config = dict(
    dataset='aerial photos of the United States (SatlasPretrain)',
    train_examples=203450,
    crop_scale_min=1,
    horizontal_flip=False,
    encoder_norm='batchnorm',
    encoder_activation='relu',
    encoder_kernel_size=3,
    fusion='prefix',
    fusion_encoder_norm='layernorm',
    fusion_encoder_mlp_ratio=3,
    fusion_encoder_bias='all',
    fusion_encoder_parallel_block=False,
    fusion_encoder_inner_norm=False,
    init='torch_default',
    eps=1e-10,
)
Rows from block 3 of the fusion encoder, named by matrix and row number. Rows with one number belong to one attention dimension. Each number is 128 + 32 x the weight over its row's rms, rounded and kept within 0 to 255. All counts start at 0. Numbers have three digits each. After the name is the row's rms in percent of the matrix's.
# q: attention query, key and value (stacked) (fusion_encoder.blocks.3.attn.qkv.weight, 1152x384, the q third), inputs 192-287
# k: attention query, key and value (stacked) (fusion_encoder.blocks.3.attn.qkv.weight, 1152x384, the k third), inputs 192-287
q.54 153:147106127107189134139088109120165125192080139138163156185107197119146144127112131160183097109129187139164156150088158097183122078116078159131121129150102174099153098127152165098127188109120133130159124181083104100086135099128134098111178146135085141093086144115171096075136168186099158130
q.55 102:106079144096151124095104171110159148140091143171124128165089149145131128072094100165143158079074138092102158125090198098174146181179097119198079202114097117100131147128079122148064161135118043154130162145150114108084084094162096132152130150172118086154108081110060132126157077116093079073
q.56 108:102080148071157141125106168149172142132102177168104117193080122133121120086097110161155140075081160069099166149058202093172117168194078138201107173125086150147135127113123106128080179137126069163128141189159087094090068092138079162160124182205097089161090084129059117102146093126109071061
q.57 094:146168097165090137116184091105106109125146074045124115086168126136126160168154108091097112145177091177148111106165055154092144084076161103053134078133150116109119107134140140108163087140141188090128155091127170140184170142110175122135148082070136156117163142129196160139110168130143200196
q.58 103:102072150084168135101116176134157155142103152149125113177083115137120140074084113145147143063076142076088174130064188085183148166189072124190096174109076135115121110105104091126077164149124060143140142181148100107093073091136085153164112168162089089168114085139073128129147089122087097086
q.59 096:139182091155098165115173079126113106121161061062138114090168117141124154165163117107107110144177086163145110092163047166100157083081152094058153064153139117111123085141138160132172084135153178090145131093122165150183173149116180123115138089052127178114173156135201159122129184113145210196
q.60 107:074048139075192144115102158138173151132097158169118123199076123126115131057080116169168124084103166106107190127067185063185142147182092152167102182143105114163116139104125120130091188159134088126150143173137114088102075092151119148172123164172126113148102076125102144115129096149070101085
q.61 090:143168096168138172134165086142107097135139083087160121073160148122118124164159133133115121140180103162151111101170088151128129071076173120047139064153154132131126116131158162119180094127162176105158127097104161162159157138095166114112162091057138168120136161133217134105100189128158189200
q.62 102:181208113166054123135177095126101121120157111079128127075168110135123158204187123101095117150151109171152074126184050188073123091078142122086166071135162131109139109143146141094182083093121174112098127093107149153179166155097152121101144103091129143103157171117167130157122172115175174182
q.63 104:162195111162076146120187093138107109124159085067123118084176117146129152186179115112094118141160098174145083104169055189086145096089151109067148064146155139108127100129163160098182096112136177115111138081125141150183173145108168135109145092074118174104155160138176136139122171119164192198
q.64 098:108100118072187182141107168199157154152139122127113115145086119151115144097103084168108120066126154144109170082068148105180162124202083118142127162165091140172086158071151167082118176181141111088144163175129102106147079095154123177163136142138095155166100103183142172119154072150127144122
q.65 103:150139155082142134162111114159193123186119194144131127170137162109176132163192133113142130093080172131131127165180157151157086089120080126146166104114112174077128090086171104058153164076090146187129124190123098091118151103080133161098147139135104101154071186104126071104136107148153135137
q.66 112:097089136065125141099107146155180138161109186108102120155126136152136159081132121125131166063081141093065141149104191135165128155204089099182098155150105146121117109061137107105068178161135084174096132158155101093129099071152125187140158138153083123125097119129110122128140054126135096088
q.67 100:148114071158181178136132134216102104141166121107135118107135147127141081149059094122130071132209146188146176108145070139125126077115134181081120079163144132182108161105172160087211113125129155091136156156104138144135140188086202114132119117083134143109107141164200132124121158149155168205
q.68 112:129127151121101087168096134143157126138126165122108144161133125085192108155178158083152107155082175140112114169154094134083037109135114158118216050121127174115165123105108125123171184121091173195064108145126100087176135171102139160104154152139092129104138136092150114116114116141149196134
q.69 123:073140128035137093197104143112156176087122163142117084161091062061136094060203160163140149125072137090124177157159184088122099162182140122127165165138136112111096121105151075099076157174118084162127094101145105097132123084179137155169084163121126090134097096122064131166124076137066109093
q.70 093:117149119120162152129124121123098143110166130129110109116153094157046129119110102168131222138119117108137108135127125155119144198121153094152102157177152096168103192166166151164127111131120113105138157085157132143088149096165078132178101115109143151132159112167082123123092128083138073112
q.71 092:148064125171113087135074119120129105168077136085101222139146153155140166156094123060162123133175149132152084149087113131134088092117118154159143087140129150135172109115094153138126110118096153118094119158120124108149148141097103103087171167158099145064129150077135112079148111147175165126
q.72 110:177084146192096099109100111098106072188092141090103224138171174173141170173123107086143156144153136137142077150080111159142090115091116134153118100162136139145178092141074153142127110089121166118085145151139137131129142144100095102118177132152107155081145154071130110091113132117215159116
q.73 083:119138120090156188148144161167132134135120133133069112118125073176099151094166111174070181110145115095086097111122162172171143137174142072153127138122122112165065156096132081169119084150165095108093162147154109133151101074136128188138136151130081130150103124162104139108116057077144085108
q.74 103:099095109094074073132122125113172156084117162106136107128103130090190083088138167063138087132079146105116175130147138096100096151140120150115154124101119136087167084099096123069106175146077149180102081135113117083147106141157156143112111107123140110105140094081114164155177124157089188100
q.75 086:093197136097181183146188170137150149111135116142156054106101098120121111096161131212097125090123097113121141125168145118137164146172136085117132169090086130121049143095144067148138123166162099130166128097136098134108129077133141148148114150104140096187074088166134142135166094118085066152
q.76 094:153119111172099087107075071107122100139122139103097188149154151159101153163085108107177134173141142147151075137095117125111115143075116153142136074166148131161193145164080202126152149080065149120136147148154167106098138182099078085102124120116139154107168148076145123100135184117157153123
q.77 081:128092134151073049150096084110121130135129133105143158136126137096147121147102176068190106171153170145166155166119107114079090135087122165109153100134168140126208103125135200083128166122064170129116069135090137090130142175127137085105120135135136145075140138091126117144102162160128161104
q.78 077:147075121168068063110063079114121099121131159092089183144137152129145136153108131059158115153115153146129136143104100133115109128085101160136124083172175125129199098153099183079132146103077158137101127150137159108149126188115110121101143103151123153090175148083122142133106155140162186102
q.79 100:112184115128175169118158091145100111100161103178150077113130082106085120131116116190119138137130098139166154094156118137101193143114151105102104133116149105125097187148173134121141116121146097119201139098147150124108152144119134114142070105068171142187115118185141136139105162116122065162
q.80 085:077101114066123102148129190137151154091133125167128078146098085101152067104148160142113134091074111076097172170101167111134098153171102088175150159108129089108144113130078060170077138160092068190093113126127119088115119126119187184161069137142136122193095118120095110172166073129123102082
q.81 082:162152105094147131102103106151145129188126104097186130155151206149110157096152133115162139053108148135072154123153129117183134099153099111120109160171093134093111091089143134064134141149110139126145136160091126059175110066125172169153184104103097173125087096098178158087148114150121181131
q.82 088:087145129087120137133174163141134208102140146174084101145126090099110099092105133182133151131091131100144095161124182085121126144216124138121120176152138116171128130093141084122079178178127102141135135113161128095099123111099109129134070135141110097177105155148076108142184111123105115110
q.83 110:121168155129088064181091107057130132147098188117136159153163094109165157165125162093170136089099163096132131191157158105087102134116095106163165089111105151100183074130117130122132122097080121157113089126112112096137134121106087120105149174115064133132117188097097100112113129131119161082
q.84 078:099139130122177182177079170171125168130127119144105088119157125138114109123119078166172163081120157085138143147148140129163168141159112121138126156182108139167085141120159108101116114149103060141173167153125138104076132101150079161166076134101148103178095115231099067131168089142084081151
q.85 070:123166105112116155081197116177146120133129044120170082125115156084176132104146163132072062131156076140110139075106130108147147096128132132102129112128088148079137116114110119107120125137168151112174091131132115136171106125100171091116088114103115109171120090069159164141183141158091124144
q.86 105:119175108104184164152183108168133135106143115148145034133121107053142085138169153163103078135116117144120179114170108135127143110116137101095150124122136140101098139110181113080166165111140125146187116123134113141124137133102174129121084100061141107202125124138136121133127152127108121190
q.87 098:079163137069203168154127147126148183107132139162150096146113090127055136087107102193149156116130128086160163133150169090132167129170123128118113192139103106139073172132167096139113115172118078104180157121134117105087134078148111124162097164102121110149086118173120117134143106135066045127
q.88 092:122140120140190183123131140132108150159140092148151135119132143166055142141065078181132164114178115153166087130123103127147178095119133129134095155134108109168102179118150160184157078123133104075172182130118124175093165101105099098150158147133106131138099163186148092093134138102127081164
q.89 107:096182135095176185124192140168117160125145105162131063122102087095122117094153137188081111107133109127122170100169123130131143113141134106097126151122139118111064141092198100107136116169192104119146118106110118142168127121136184163155106134102115149181092131195128125140098081143087090149
q.90 092:165102128187091079119082080115091102137125135116106185154133153121124124176101122074161093175156165167146119150118087156100102105057130191124126097177186119136206128165127185101150132079100188134090142153107155122149151193096117099107138112140138159077163185111144105128077177146172156132
q.91 114:073125109096084065157120124105168172085114162119160094124094109064177076094141204072133098133090142118121183144172137085076095141139118139122166107088126129068141086107123122079110157160093140170130049114093117095154109130165156139113101135115141115105125097097115148165151130159057177111
q.92 097:158108123177089086121067069107120086156116138096079197149164162148116159173097117094161144168132133151146078146099105146128107138079109153145144067162162127153204127163073194141149147069064158123107145153145163110124150176096081096103143115133116165107169160076144124096108177101167155127
q.93 105:167074143157101086129108115102126093188110153074100205134163186164149176162140133069131127137139145148123092158083111157150075114106104140157141090155125153143175073130069157146133146113121165134088134146127105118138133137107100127120184148161091154077118155068136112101110123139186204110
q.94 106:085152128072154147139164182140141184089117131146176052118092103101156092054175163151109111071090129091107182113153168092124158122191139090118124193079089137073076120091158044127086131193163094143146090103118092125139105064166159160147110133123138095167086075160108137147154082157079114122
q.95 113:059129131073108073175130106071162176080132155104142110136074088063145107106127171100124088139099139093130174133162163085085114151139127120119172093104098119097136107138109118130107147173107105137132079097109113092143118120151150108116120142125122102103118096070144161150175136170035160081
q.96 072:155164100132102115161102102150101163167106129170112151156138142100132109158144125133191106177184150130187119159131145109091120118112134173107146070128153136183203166168165176128129148099121167134121134120114157089097169157120105074097097163110133162080138187076104095101163173172137124147
q.97 076:099145121082142104131088108104172157130127144178194125154123175106116121161093149102152104130157175128144138153138132057118152064115082193115133155112094174152182115123125118111152171119128186147185123163089141120081163167103123068126132161131116099163113177140147122131162137132108140124
q.98 094:140140161157094100168091140163143141093136138158150136126126134096131098179097140104124145155110131119172062170154095112079074135095146209148182115086142143191149184112133108140156148092090163146149118125108126133104168192075066050073092184163147094107109183144072077158137130112143117108
q.99 098:083120120149168189102143144192144144103163099152086082117082112132121117124116088148083069107163132167101170093117081085124142101162120136091108120127157122186069160051159154100176155195191160091172178148136120123169114154115168140130087135126150122155109082149176168152121102137079125185
q.100 102:130138101126147143159131132158134108101169094093116115082119144130124124108145107127071076107155125176098140101116082123132159089134126100079146092105144140120112113074176152041173117149146177099161153138106117140168125102147175168142168097104130142112117105168191171141114144132128200168
q.101 066:076099138070143109147126100153180122088168159141043129156132039159117094154093127157157145168149147089138172159106158154080127176146103123114133097143106108212132164131158139104086160156086168108140129124174137112088106106144140103174097141140120114055100173156092184177121133100116092094
q.102 115:180161124175110095132117094103059079149114138150119176125193159106133160160149154080173132168167139135195094153178112169067107099078163165110131105137180102111193128146130149146129104061110139102079110109111174104142188153109139066112151109083118168118160170070155080102102174158186131152
q.103 090:187120138172132126090162072116067111101177060124128170120153094119082173187174110145130140131192097166173110105160092153131152119043208148130114096190211103176120133152178143142141073094185151101098144138130149119168209170110108076142129140095128172121105189133151108113077199142182125136
q.104 065:081146105079165166197097133136164107174087178134081112140112168129124121128154126150144091083119174130107125158140134157123139114171037118120130085127093173082157065088140200074155167158118132110193130137099124108111094110136205145113145118085077131098148138115153151068140101167091125166
q.105 103:172131089178131142052183102113064131127144060110152119085162145152108116162102080120103121148169085176151097075137081144154161087084175134090109109146163096131128139179106106153168088089137165093138181121130158159129165163100159085121131075098177132165156141144185138096141177105157154189
q.106 098:182127133172109108090168063127061129110166061125136147112146109095108142175149122139122116160175087175177099111187068154124125112053200167105123081186190098157117139168148143160177072089140174101101138119127166113152214177099129080146123137100156143127131170132165115105086194142156156158
q.107 123:067126145094154142183107180136153188083145132145131110129080064099107108098090131170104147119102120097109154124129168086123136161155108113158153171091122108150087172108111138148109138160130097139170124121139103145101094113133083160169103162166109095131102121170059135191113101098052089091
q.108 072:101147068148144151124126059139140108174121109115130130125161161147136107170104085113122072114165163162121094104132089136134131083106075138118135086141081166098192086139115195077174122105108159120170174156098153115108154157114177130082153088082130152105161170112172164041177141155127151177
q.109 100:079135150094137129191090216127160172103152174132136113110090093114124109086100147110124135113099151094090158158110150103108127142185097114147157161063103130130101142119108095108134151156110101146142110139129078179097057104128100160136112146172134074137131077179094121186125084093077101126
q.110 124:108109150107143142126160202138106182054165127150107107101082063121101109089104137168091139124126091107099169122122165095127142168164173101138119185097145086169064183141148072159104127172145090125141120113163123166109083103139090135177105146172158090162105086167086129226112097091096071099
q.111 068:118104101085156146150072075121183095190077184112103144149128161152124144134125108100144118123104180124115121151095113105114094115140035119146124130165079201098158080099128200059121174135141151132105142133087125091100133123135171148085167127148080169091125137093104117099173107180120107094
q.112 102:164171172152081101141124097161142071139161150084110146114165173147138145186136138087133099154138147171129105147149075189091121135096112162106141055128143163155157097095152192042203131119155215127099126130112126143208116169100155140113166126103114161098144174111176125126067155110144168189
q.113 074:128139173186114095143090141146169110165129155088147144121166144128169174141089129084148094110084161126096120162136088147119112117134082137111161112142097138143195112082104193073162201089086159164118145158118091122178128151110108172082198158141092154131118188134133110122097134144154139145
q.114 103:119142174133123081185060111127146106163137164104100185150149126094127179163127137108166099164124154149156119176153086135109098106103109163094174108144138139170185134097148199090154134084089179129154136131118128136113152179100127117100185148102092134083114194142141112131057124153117130139
q.115 073:138098184114152098170132090120124066168155163138093168153143127133129157163102146103112143115110179097144141169071125143117113109138086132095184069148117188132167095084123183103148179091160141125148121143118115095131102128106127118100173135144072174067111168175134125107103150157160171119
q.116 075:125117138142159162082186157192135103141160117071121109124122205167146155161111073106108055086174147193115125108089146147178164078116073138143059148162125143146141098088157187027145167114160184105115173152143069142142113126134167120137177087134103138107087166130179125135167167136139173169
q.117 132:096113137099124150090165192156179161107138130126128089118084113156128098063126120158094163104077102109076160112086164116168137186191116093175094184092098127134071132128123078130087146192150095153108127136159106130153094087166121177176097141175158086160097075145097137171150058103101099077
q.118 075:153160167088142100162112079157138067140175181119069144134155076099146152163134137133178103154152143089142117166135151179089133135117114145118178059160110172206175134148207137059146144105073167114131129135149157096089121171086127110118125149128096107145095180135125152115113180129180113128
q.119 077:107126189125094056181071117121140087112158182132073173131127084086147144175120129085179093178121170104144072163145119135077069123114140191118194067149101127210150153143113096113149131109062137142125139126161119101123158180093111117122131172147101124088104178138121101118086152139151122125
q.120 087:176134083177110132100140080123111104155127103084153124109157183147121118160127097096129110170150126153167095088119075142124121105082140167091109095171153156109163124159130151120175098097135182140109177131115148124150186169114162083091139085091146164112159138129189140039164176139172186170
k.54 166:080087120088178152098127163179170155103156124074179103124095146155173090105108095081110075083155164160119169125091105098164132095173114145093119149103084157167118116078141112087169189175152173122155143173086066124143089101153161133110160122125154109089099115149163150169172108161090163160
k.55 092:182156157096116110171126087083153150127111108144130147145112076094163125159188157147162163166104096106156111160169165131062119133078120169166183131118133134108134158172132087122101070081096065151132093130124181087081146195072105093133078159106140087168064116103103106096136170144131113091
k.56 136:155150158109097090167112090087148117147072154177111160158134097083152133138167176150164166166077126078146099164161168132109099170091131132174168137142123146105156149158124116161088098103094091161093085121158169105121138159092083107114092156135108108160088159085076084103119151132152078080
k.57 083:109103115145174169111169162188117134099200097079139132119118131163141109131085084104093126102180173183138179109071101136132154099151097158085081119103107095163104132109165161070145160141155150096153186153105096122125132120164173130171139108076155125091142113163181170157118120137138187165
k.58 105:156185110161092117145145112122149111098146110174100152170127101103115120153161179182145171167118111077142092111183169170112168185083132109154124117146137088077142135172097135172105106096133099115107079112148198109125173136137087130149118102089124121169099130099061112127102151086158064102
k.59 061:152088144143157131119156150175098153119196125113097139148157116139138157144080097140103095125136237177166148153076131114108109114153136190104118124071160109193128154116218111078137177126096148131121175131146104067109173147140173085123122145069169131084168142135170128145140096181134172111
k.60 111:152164145121083098188136117103119110111114136187098147161137093072129114158143184137165164174111109067157091146183149154088147182092140125144150121152130114115173145157102110183109114092097130140106073104157170086111172159112074112147095139132153121152089148086074090131121156080151061100
k.61 086:118077188114159089153144148155100148141140167112113103131133116115172114126118112079118076128125174161151154173101102093116075096173181180083162129087141123193135157107143082071178154136099157166136158124129096125141125170094157104129106183138180092126134155151162131163167103161109166139
k.62 095:115091128148172148091112136168128136114158129086161116117133143160148127118063079126107089084140175173122171135081116107147106073176107154103137130077126145174099139090189131080122172156139155133148179161108072146107102136124182114109130144107116132111160122160187156128148114168103183146
k.63 097:129079141109175134104134134180136172116177111094131114112130115151150128104069088131086087117150177193119158133081128076136117084157115168085118150076136129166083135099185128080135174154113158126168188158122078133111127132137181131139128142100142095112129138163178154140153101165104181147
k.64 094:147127163134093070139138120120125136096134146174114158162126081076155098138113158140174121183096115110171074179198153131103089178109195170122155130095167058133157186154109076173122128119069122173123119082160152099096184186084098085203088134175177112186099143106097116147156133078125103119
k.65 098:169135077084132150107092125087133092183096170105126168170127169159116153149176113121160128070102160128147150138094169167188173138116070074168104094101095196087149059143150130101129115106140072122109111194108121096118122063160128130172176109142124116079127133083135123098114141150157138086
k.66 141:198140119132127121119088078096142093181081145141132178172151141125136173162139146142180149131136212109166129134095172154145108151081103127154120087169096174120171126172177132136083104077112103140093105138148155088087140141116110074089142144112085156101100147088105107071133173177178118077
k.67 067:127060101084146180115128106131154101122111164110135117163119171163163126115115132109139108097139191146097156117093131079153151120170093084115075132057081196129124118076184098125109134156162137125129089118148081097092073082187165133067106109132140115101164098119137166111184188157114165156
k.68 087:161082121057165146101102107095190120175094114085159167169102145163148154124171103110162101079179153155138177084109131117177127101109110143108118131117076171142131080131157107068119108119167135128154137201107115138111071094155162107113159091191119121075048111112154144096167145155138152102
k.69 107:106169150198096099127151137127089155093127122157103122114141094083082129115124144174106142160109107114129075121185107122072122136171181132136154140136197050113133189131047121178128128148101109128100150061157150137180125162084102139173067134162133141182168134148109130128135068079115105136
k.70 087:131129126180143131100065147129121123141134109099142101080152171131079158121092126095072096112136142125063138110156076111107129104136151117101158158116150099097141156113084186109161120118124149117094180109114103184153078121095137169133138092081121174156229137166139147124131111143127141163
k.71 080:102098103122149156102177148166155154130152125116155098158120180162097107120089090124143107100148193186110153134054118117152119070160030127109128113151088173171094111068223173107121181163145155106117147170108087119085097126139176127031178130069106160098113111139176162153121150220133189157
k.72 107:085077120114157149117181144172150172102164114110141079159110133133170101115085087145118078126161170176133154123098110092139110078166082175075141142115093154186102136083202112094146182189155167109134159146103092111104102131133184123071135142089136111111091118132167160177151135178109156160
k.73 087:099168129190112147122148135135108090147107141155106155148161147133162162140174151142150191103102142096137124104137125162117181157164112126169065115162138088080168084129067149140072135102132124097086119053134156109184127089156077134132132141092027197119174146107094120133077095146152094128
k.74 127:151087099085170150109077106121160125154112125090166134115099175172079124110128075082133135094159151150122150105093148140173146125080084088139095143160085185109100090135183168102125101130164135084145139197113103159090096106172149117096159086126131129075100107133147138109123165157129143106
k.75 094:151199148188087121156155111111086073146104158145086158143149127127154174180199165104155181121105121088151112139133140183115162153147126124201110090150142104092166111152077135158104100068102081144109079075132171104174161115139067127134129146116083166118154139096101103097067123137153104103
k.76 120:092098120139152150126183150178121174063177102118147103111123103122161076112062100110102089145154109147118136124124090108112092108153164167093156148110121093200100199101120082111162173149145160115121149121142104153169107162110148153130092127187178108159103124117146140175137073077130142152
k.77 079:149076130102159119109060115103167154166115119095180123100117140148043136087080084095091090111142154167097132129086134080142083118102138126086162183157132141184095147117163174096137126158135146145164163183127107177097098143110176149084134116173162123127118109168156155099163149112105145126
k.78 077:129056124075152125113091130130160172134136123107163135155130127125102105084088081162147092139145146170147120132116148099143090116087137143085139159151109167188107154131206132111124162173139156112147155188147100138046103146119172096107116123161142082129066124126159144159158136135114135115
k.79 092:139161149141095098159123120125099150126117127134110134125143091076121129114172160151127150176095045104115088134203151125092111159107225143135147162129186079123139161166100088157104118129099091157150098076144171146187154168100102120175087143176134109190085155141095095114120081060109099084
k.80 103:126148167179096099160172143136081118073165152170078134134156087106118096140125163131120146166082123091126093160162113159064131187124187151138138108121188075146170175143142111180124115107095125133082095065184153106131175161133082111155081139106152141149149163110081094166116142118154084142
k.81 082:155125121160139130125094149115159102187098119078145138081147170153140188156095117060149122088164143147093151126079134126134094090135089143151132110184093148169128127149186159083119132084125138118123143137111146210136089155105143118083153133122040178075127148150154086095156131198165158126
k.82 103:097085150080106137164131179176176182105183134123129098077110135114148087120090123055088075143124170153099120160107067099082094096145110165097144150109105122156101157107159114121187163178104205142180156165133080155146161166113148181074117159143141105094160144186152114189180106133073133171
k.83 124:107098104101171176106148154158180168090177088087185080086096164173136091107090096100098094089174131162117171092110083105137130088135111146083111159116080124118097132112147132073176143153171181105169159180088100166147081109154157152108166118115170099121115098184168127157158128132072166172
k.84 106:097120168085130099161144158167160171124136153104132104110128095088168106092120138095118101157107127139103121161154120118118103099187166158111171157085136117161128150092067116129154169169091154200168132154115099126183114187089138191155104171176145085172105152158149115133114070074092130148
k.85 087:169171125095102116155081103117132102162088180160078177155158066089105175188156159120172147155099124106164079156163186144113139142122131122162139086130148161124159159150136146151091134084103122128086097103179148093110165162114101096139058148122076161171132170111098097077122165122167090092
k.86 127:128174155152083094193122114126115119106121151168099155134144060087143120148148163127138147181101066084155090163179133133070103166111176152148160124099144096134152170152076099158121108102086105158110095094164179108142168171095082108179054174168144089157122160092087090120110106082133076101
k.87 081:135164155192111109126116143082108094142100139125093121108154136098108177143125164145066119142087181109078122142174080102120121095146192116125138129098183070067161159113059153141121097109112116151095152044124118141155114145094117170113126127065118154163255141134127153114144093152137149154
k.88 109:101142160167115122122153166140126139093154119127097099112156090080169131122090160143101108146100134120115117138167087101086102106183167172110150145064159057124153179097050118153145163125100140167107143057142120115167120175087119164160099162095115116175203142146129140160167085107105140174
k.89 156:154187143153101103150091111100090084160087157158110176151153130112110169158186171139165196134099113078164116140150171177109141171095144107191127101162146118084156116174108140155086089094100082144105082099139171097111167115131078093144137140090087163127143143100086103096093141128146091085
k.90 081:133086122088161126108132115122146187114123090108171125122102100123111094103099080189123070137145144166151126124111131086135067102095166153070163167130118135190080183136205099090136143166151139117168145180124116141078113153106179100139104125157171089167062105141164152150157124122095143130
k.91 126:160103094111150165101071101109130101162105124106157142111119191175043144110128092089121145095157145137112136114092145148164167130080097076133082132159117168119118083132161198119127096130161126077133146181129117165095098098174146131092165059118138146087129105138138150089111179138142139120
k.92 115:079097123142154138112174153181120178067180100116145109106122109116155079111065101110105098135151107153111136117122090113122087111150157170086154154116124110218109182097125091113152181160145174118121158116142104150168103153109160150104094131188173107147100130120144142181137083091132135150
k.93 118:102073122089168140103147145162172154100170113093143096133095133141142111102104086133120073103141162177107165129095100096151115085169085153092132148129085172165086143079202126095157184176141172119149176154110072128095106131133182140103147141094133112100115094147173167173157136181099169169
k.94 123:174148140104118129140071098086145080192066160128117161143127141134103175144191150132148157116115164108145128139121171143153163140111092079174102102148111172071149071159145183139093081085115082138140103164114151128097141102146108110115160122089074153089147134125113108063129171187135119097
k.95 100:174142110185134151107061104090098084189092137113131138098144187170055158158127121074113139089149156131099134119110113163151169132052112088135078083130146154093135096136154187124135074085154134100109128111132135160141129105169122129080162072093117189097211127115123108075091172151193145123
k.96 101:085099144047156117125161150169180135099148108086132101133088106114181114104089099109110098140157154149103145117130111093145116094192138176092152158141101098158102138085123099098155175159125159149158167164095088148147110134125156131137154149174180090128075120125148170163164081112117158157
k.97 076:133161160150081109173088176144129112130155157166075138125161091076142113161179188124107125140069081101126076165178086159094102143118145160156159097103166160145145140146139130179169105101090122141110107138168129093146157162093096138129075184116143130158082170174094094121090115138135093148
k.98 144:080092089119172166117150156171169160120161087080162108115084154162110101087106076118114098094167174175112166090105099100154158081147098136101098172124127116129083114089147163080153149169158151087167161165080087169138093106157169144130149115138142114110078089151172170158138109124085167151
k.99 065:098164153152111106155179165126071082117148144169112146179143092090149079109173147175122158154131133105156104171175107165111109156083193121130153109106176079113137146141161081172181086147092064133110119102167167102151164171111116092217081154073163112151136160057102138134082136112161096120
k.100 084:071142137135118134163193179198086181068167092138111074118121085113098116109135135128103128136101090140146128113127100118111156109181162110131126160086199056098102127085062107149136172173117164133167134049128117126197157145114139127163102114159186127149125121165137137183100075062072124156
k.101 068:146092094125158180093106147172147158137157083083160115099111150181057116096052098113100079083154115154129166083080093138149165106141114102105099138140156151077099121134146196083161156121137169112165141129116105148097137128143155124094135080078089174112158091203159156145145158113068165167
k.102 091:139086086137148153106033122096124134185096140104144125112111156172074159107098093092099113082158163158069148107100106130171168100108093075127089119128126146094112096095135169103139113143163125107133174128106098175120091090178161147090173091118100171083188105162151156097150137142114174125
k.103 103:067090100122155163103138191150137133123161126089160104116111148168135071099115086120089087088150184160095163104102084134175157104178107110115088133099117125095101095073105144091161175173152146108161153155098088152178084087159169163095171113116097160107098099146163168166137088120102165154
k.104 070:175125134106118129121123062112197138129138107124154096106087134122166156151165137117157174143131120112130147138128155150127135124070093122154145124117063211119123097172141108097120106090136123136131094148115160110048132128128142127101137115095100072129128120133123106104166199179148125108
k.105 083:068100123095132138127112188182130131100175111080143134100105143134144073095096090096089068115172140143111138099127091105145145121178117123083113156131125099128106136097092138099158200187141192092158164153094106162173105124145146148138141106229141124092081114159149133198099078089081128161
k.106 132:065107110107153155112168183176148141114178101096138108115102133146157067086098090104074091098156152160108150105114092109150133099197123143091117145125128115143102139076121120094163170175151175106155168152113086152207106112130147151124147125144121165125093110162163143181127077122098147164
k.107 099:199136120142144118117145063053118109172050143129126150129135138139104214142131140121171182129106137125131144138118181136148137125077124099164119119136126162094136101150123162140061053089154084135110108144140152126077109093125133091144155109134136104136163135107121130049117189121164132087
k.108 068:087137146140087141147109173181122132089212110120129117102113103094190071127129129133086107171144114115133087132127075170080122131150130164108165132132136104181120155148154114129146164123108163121143118107127126136154163174113110155140092152152121166153140131138131101190108055151113112162
k.109 107:201155135160115099135086048074118098141065145159118147154144125110109200156154158132182172152105137100154122147167184137120129145084132120162146120143131125090146120179131147135084067067109061142110085120132177098071144139130108072129118126127125100119148145069108132040137178135159105089
k.110 106:182135103125165125104131076060126115184040135115130143149119165170101199130132106137163156088122139137122150104125176124179164118097110075161089130137127144067121084155106162131082055104163091111136126142111148134109100083157130098150169084151145097101116116113137151048132164118141151095
k.111 060:143152141145097130132132150130125151125180127144120133130138110125118115181148160177109127143117104113131106137120093158105101132077111122150142068126107184158131118179206084112138123095115097151105118107146129105042185144095107150166115139049110139149171150163116099154150164196135122140
k.112 057:139191124165100133117126110126078101149130103164091157138122091124097127216133115133127133140108157115174096096163106187121145121114179141156152049068164120108117137148117096150174075128115120127113089086148177119160168153137075116058096110106111141161164116097136116100079155089197120115
k.113 063:111080114087154151116150147166154186115123106102132098138095141141113140061114103117142129113158129172110168107091131084148153102152123115116099167156096106098093125070142146100126154189138134102162134180106087145153093086160190133142163119166144146093048090141165153132113141111089139138
k.114 068:047122117129136112142157147158099178097107114143136093154126113118109116089102110126094086123122159125142124120161096080099129115176179148104149152156195015096120159091095112135156147201144144101132133075126124122181137143118155125130097127143160137156131128117131152150153058116061147168
k.115 082:116143137114115116176137135132138117115144165125117156133169086100143109189110155133113142156110097115142107157140112139091071142166176161162191062075145152172166172110053108167150139125102128184089063127139106107160158159071087151147121168176153157147140155121116114123144074114149149104
k.116 074:122134135157135122092073159130110099147151148114109135087130131140059155151171118136094155128115093123108137118094136198129148135090101078158080113157149173133142116141146183126117095130144119084105126113149128170127110105154130196146122073137063178125167134175117144129099153132178134130
k.117 093:109141162097118097140204160172132149050183108151109104111127100104159061091119143165102116162110079106144108131167111097095109158134176167076147149109139067181131185134129061148146142142114143133132130104152139115150119151103108122187092162162182066166069136138109113192131109102108083148
k.118 045:103126139130122103084133154194121111135220082089097088116146123149093114108082120139120102127148073151152115091130132169121153154128125180077098128161119110161096195128187133089170148153115171126163135056138131123097152177140156137174110140041096166140073108158134180180151126146120135151
k.119 075:068111102097123134101201220198129178075173100132122088135111116149152069103095106147100083107128123154107140112113072092133120117176136154097121143086136106140100165078134127104167177161123165132141162130135081117162139138104147156151108133124151105139067099176149144191128098125095153143
k.120 083:068142145173099114155084182185095116115208133129103140123150104119163069125138133122101110159138124108133094133156099128112102145169153143108147128162172105147144162101104102136153186157111165122113133110139120148190160159106101172113115153155090206147147148117113087200113051133110090155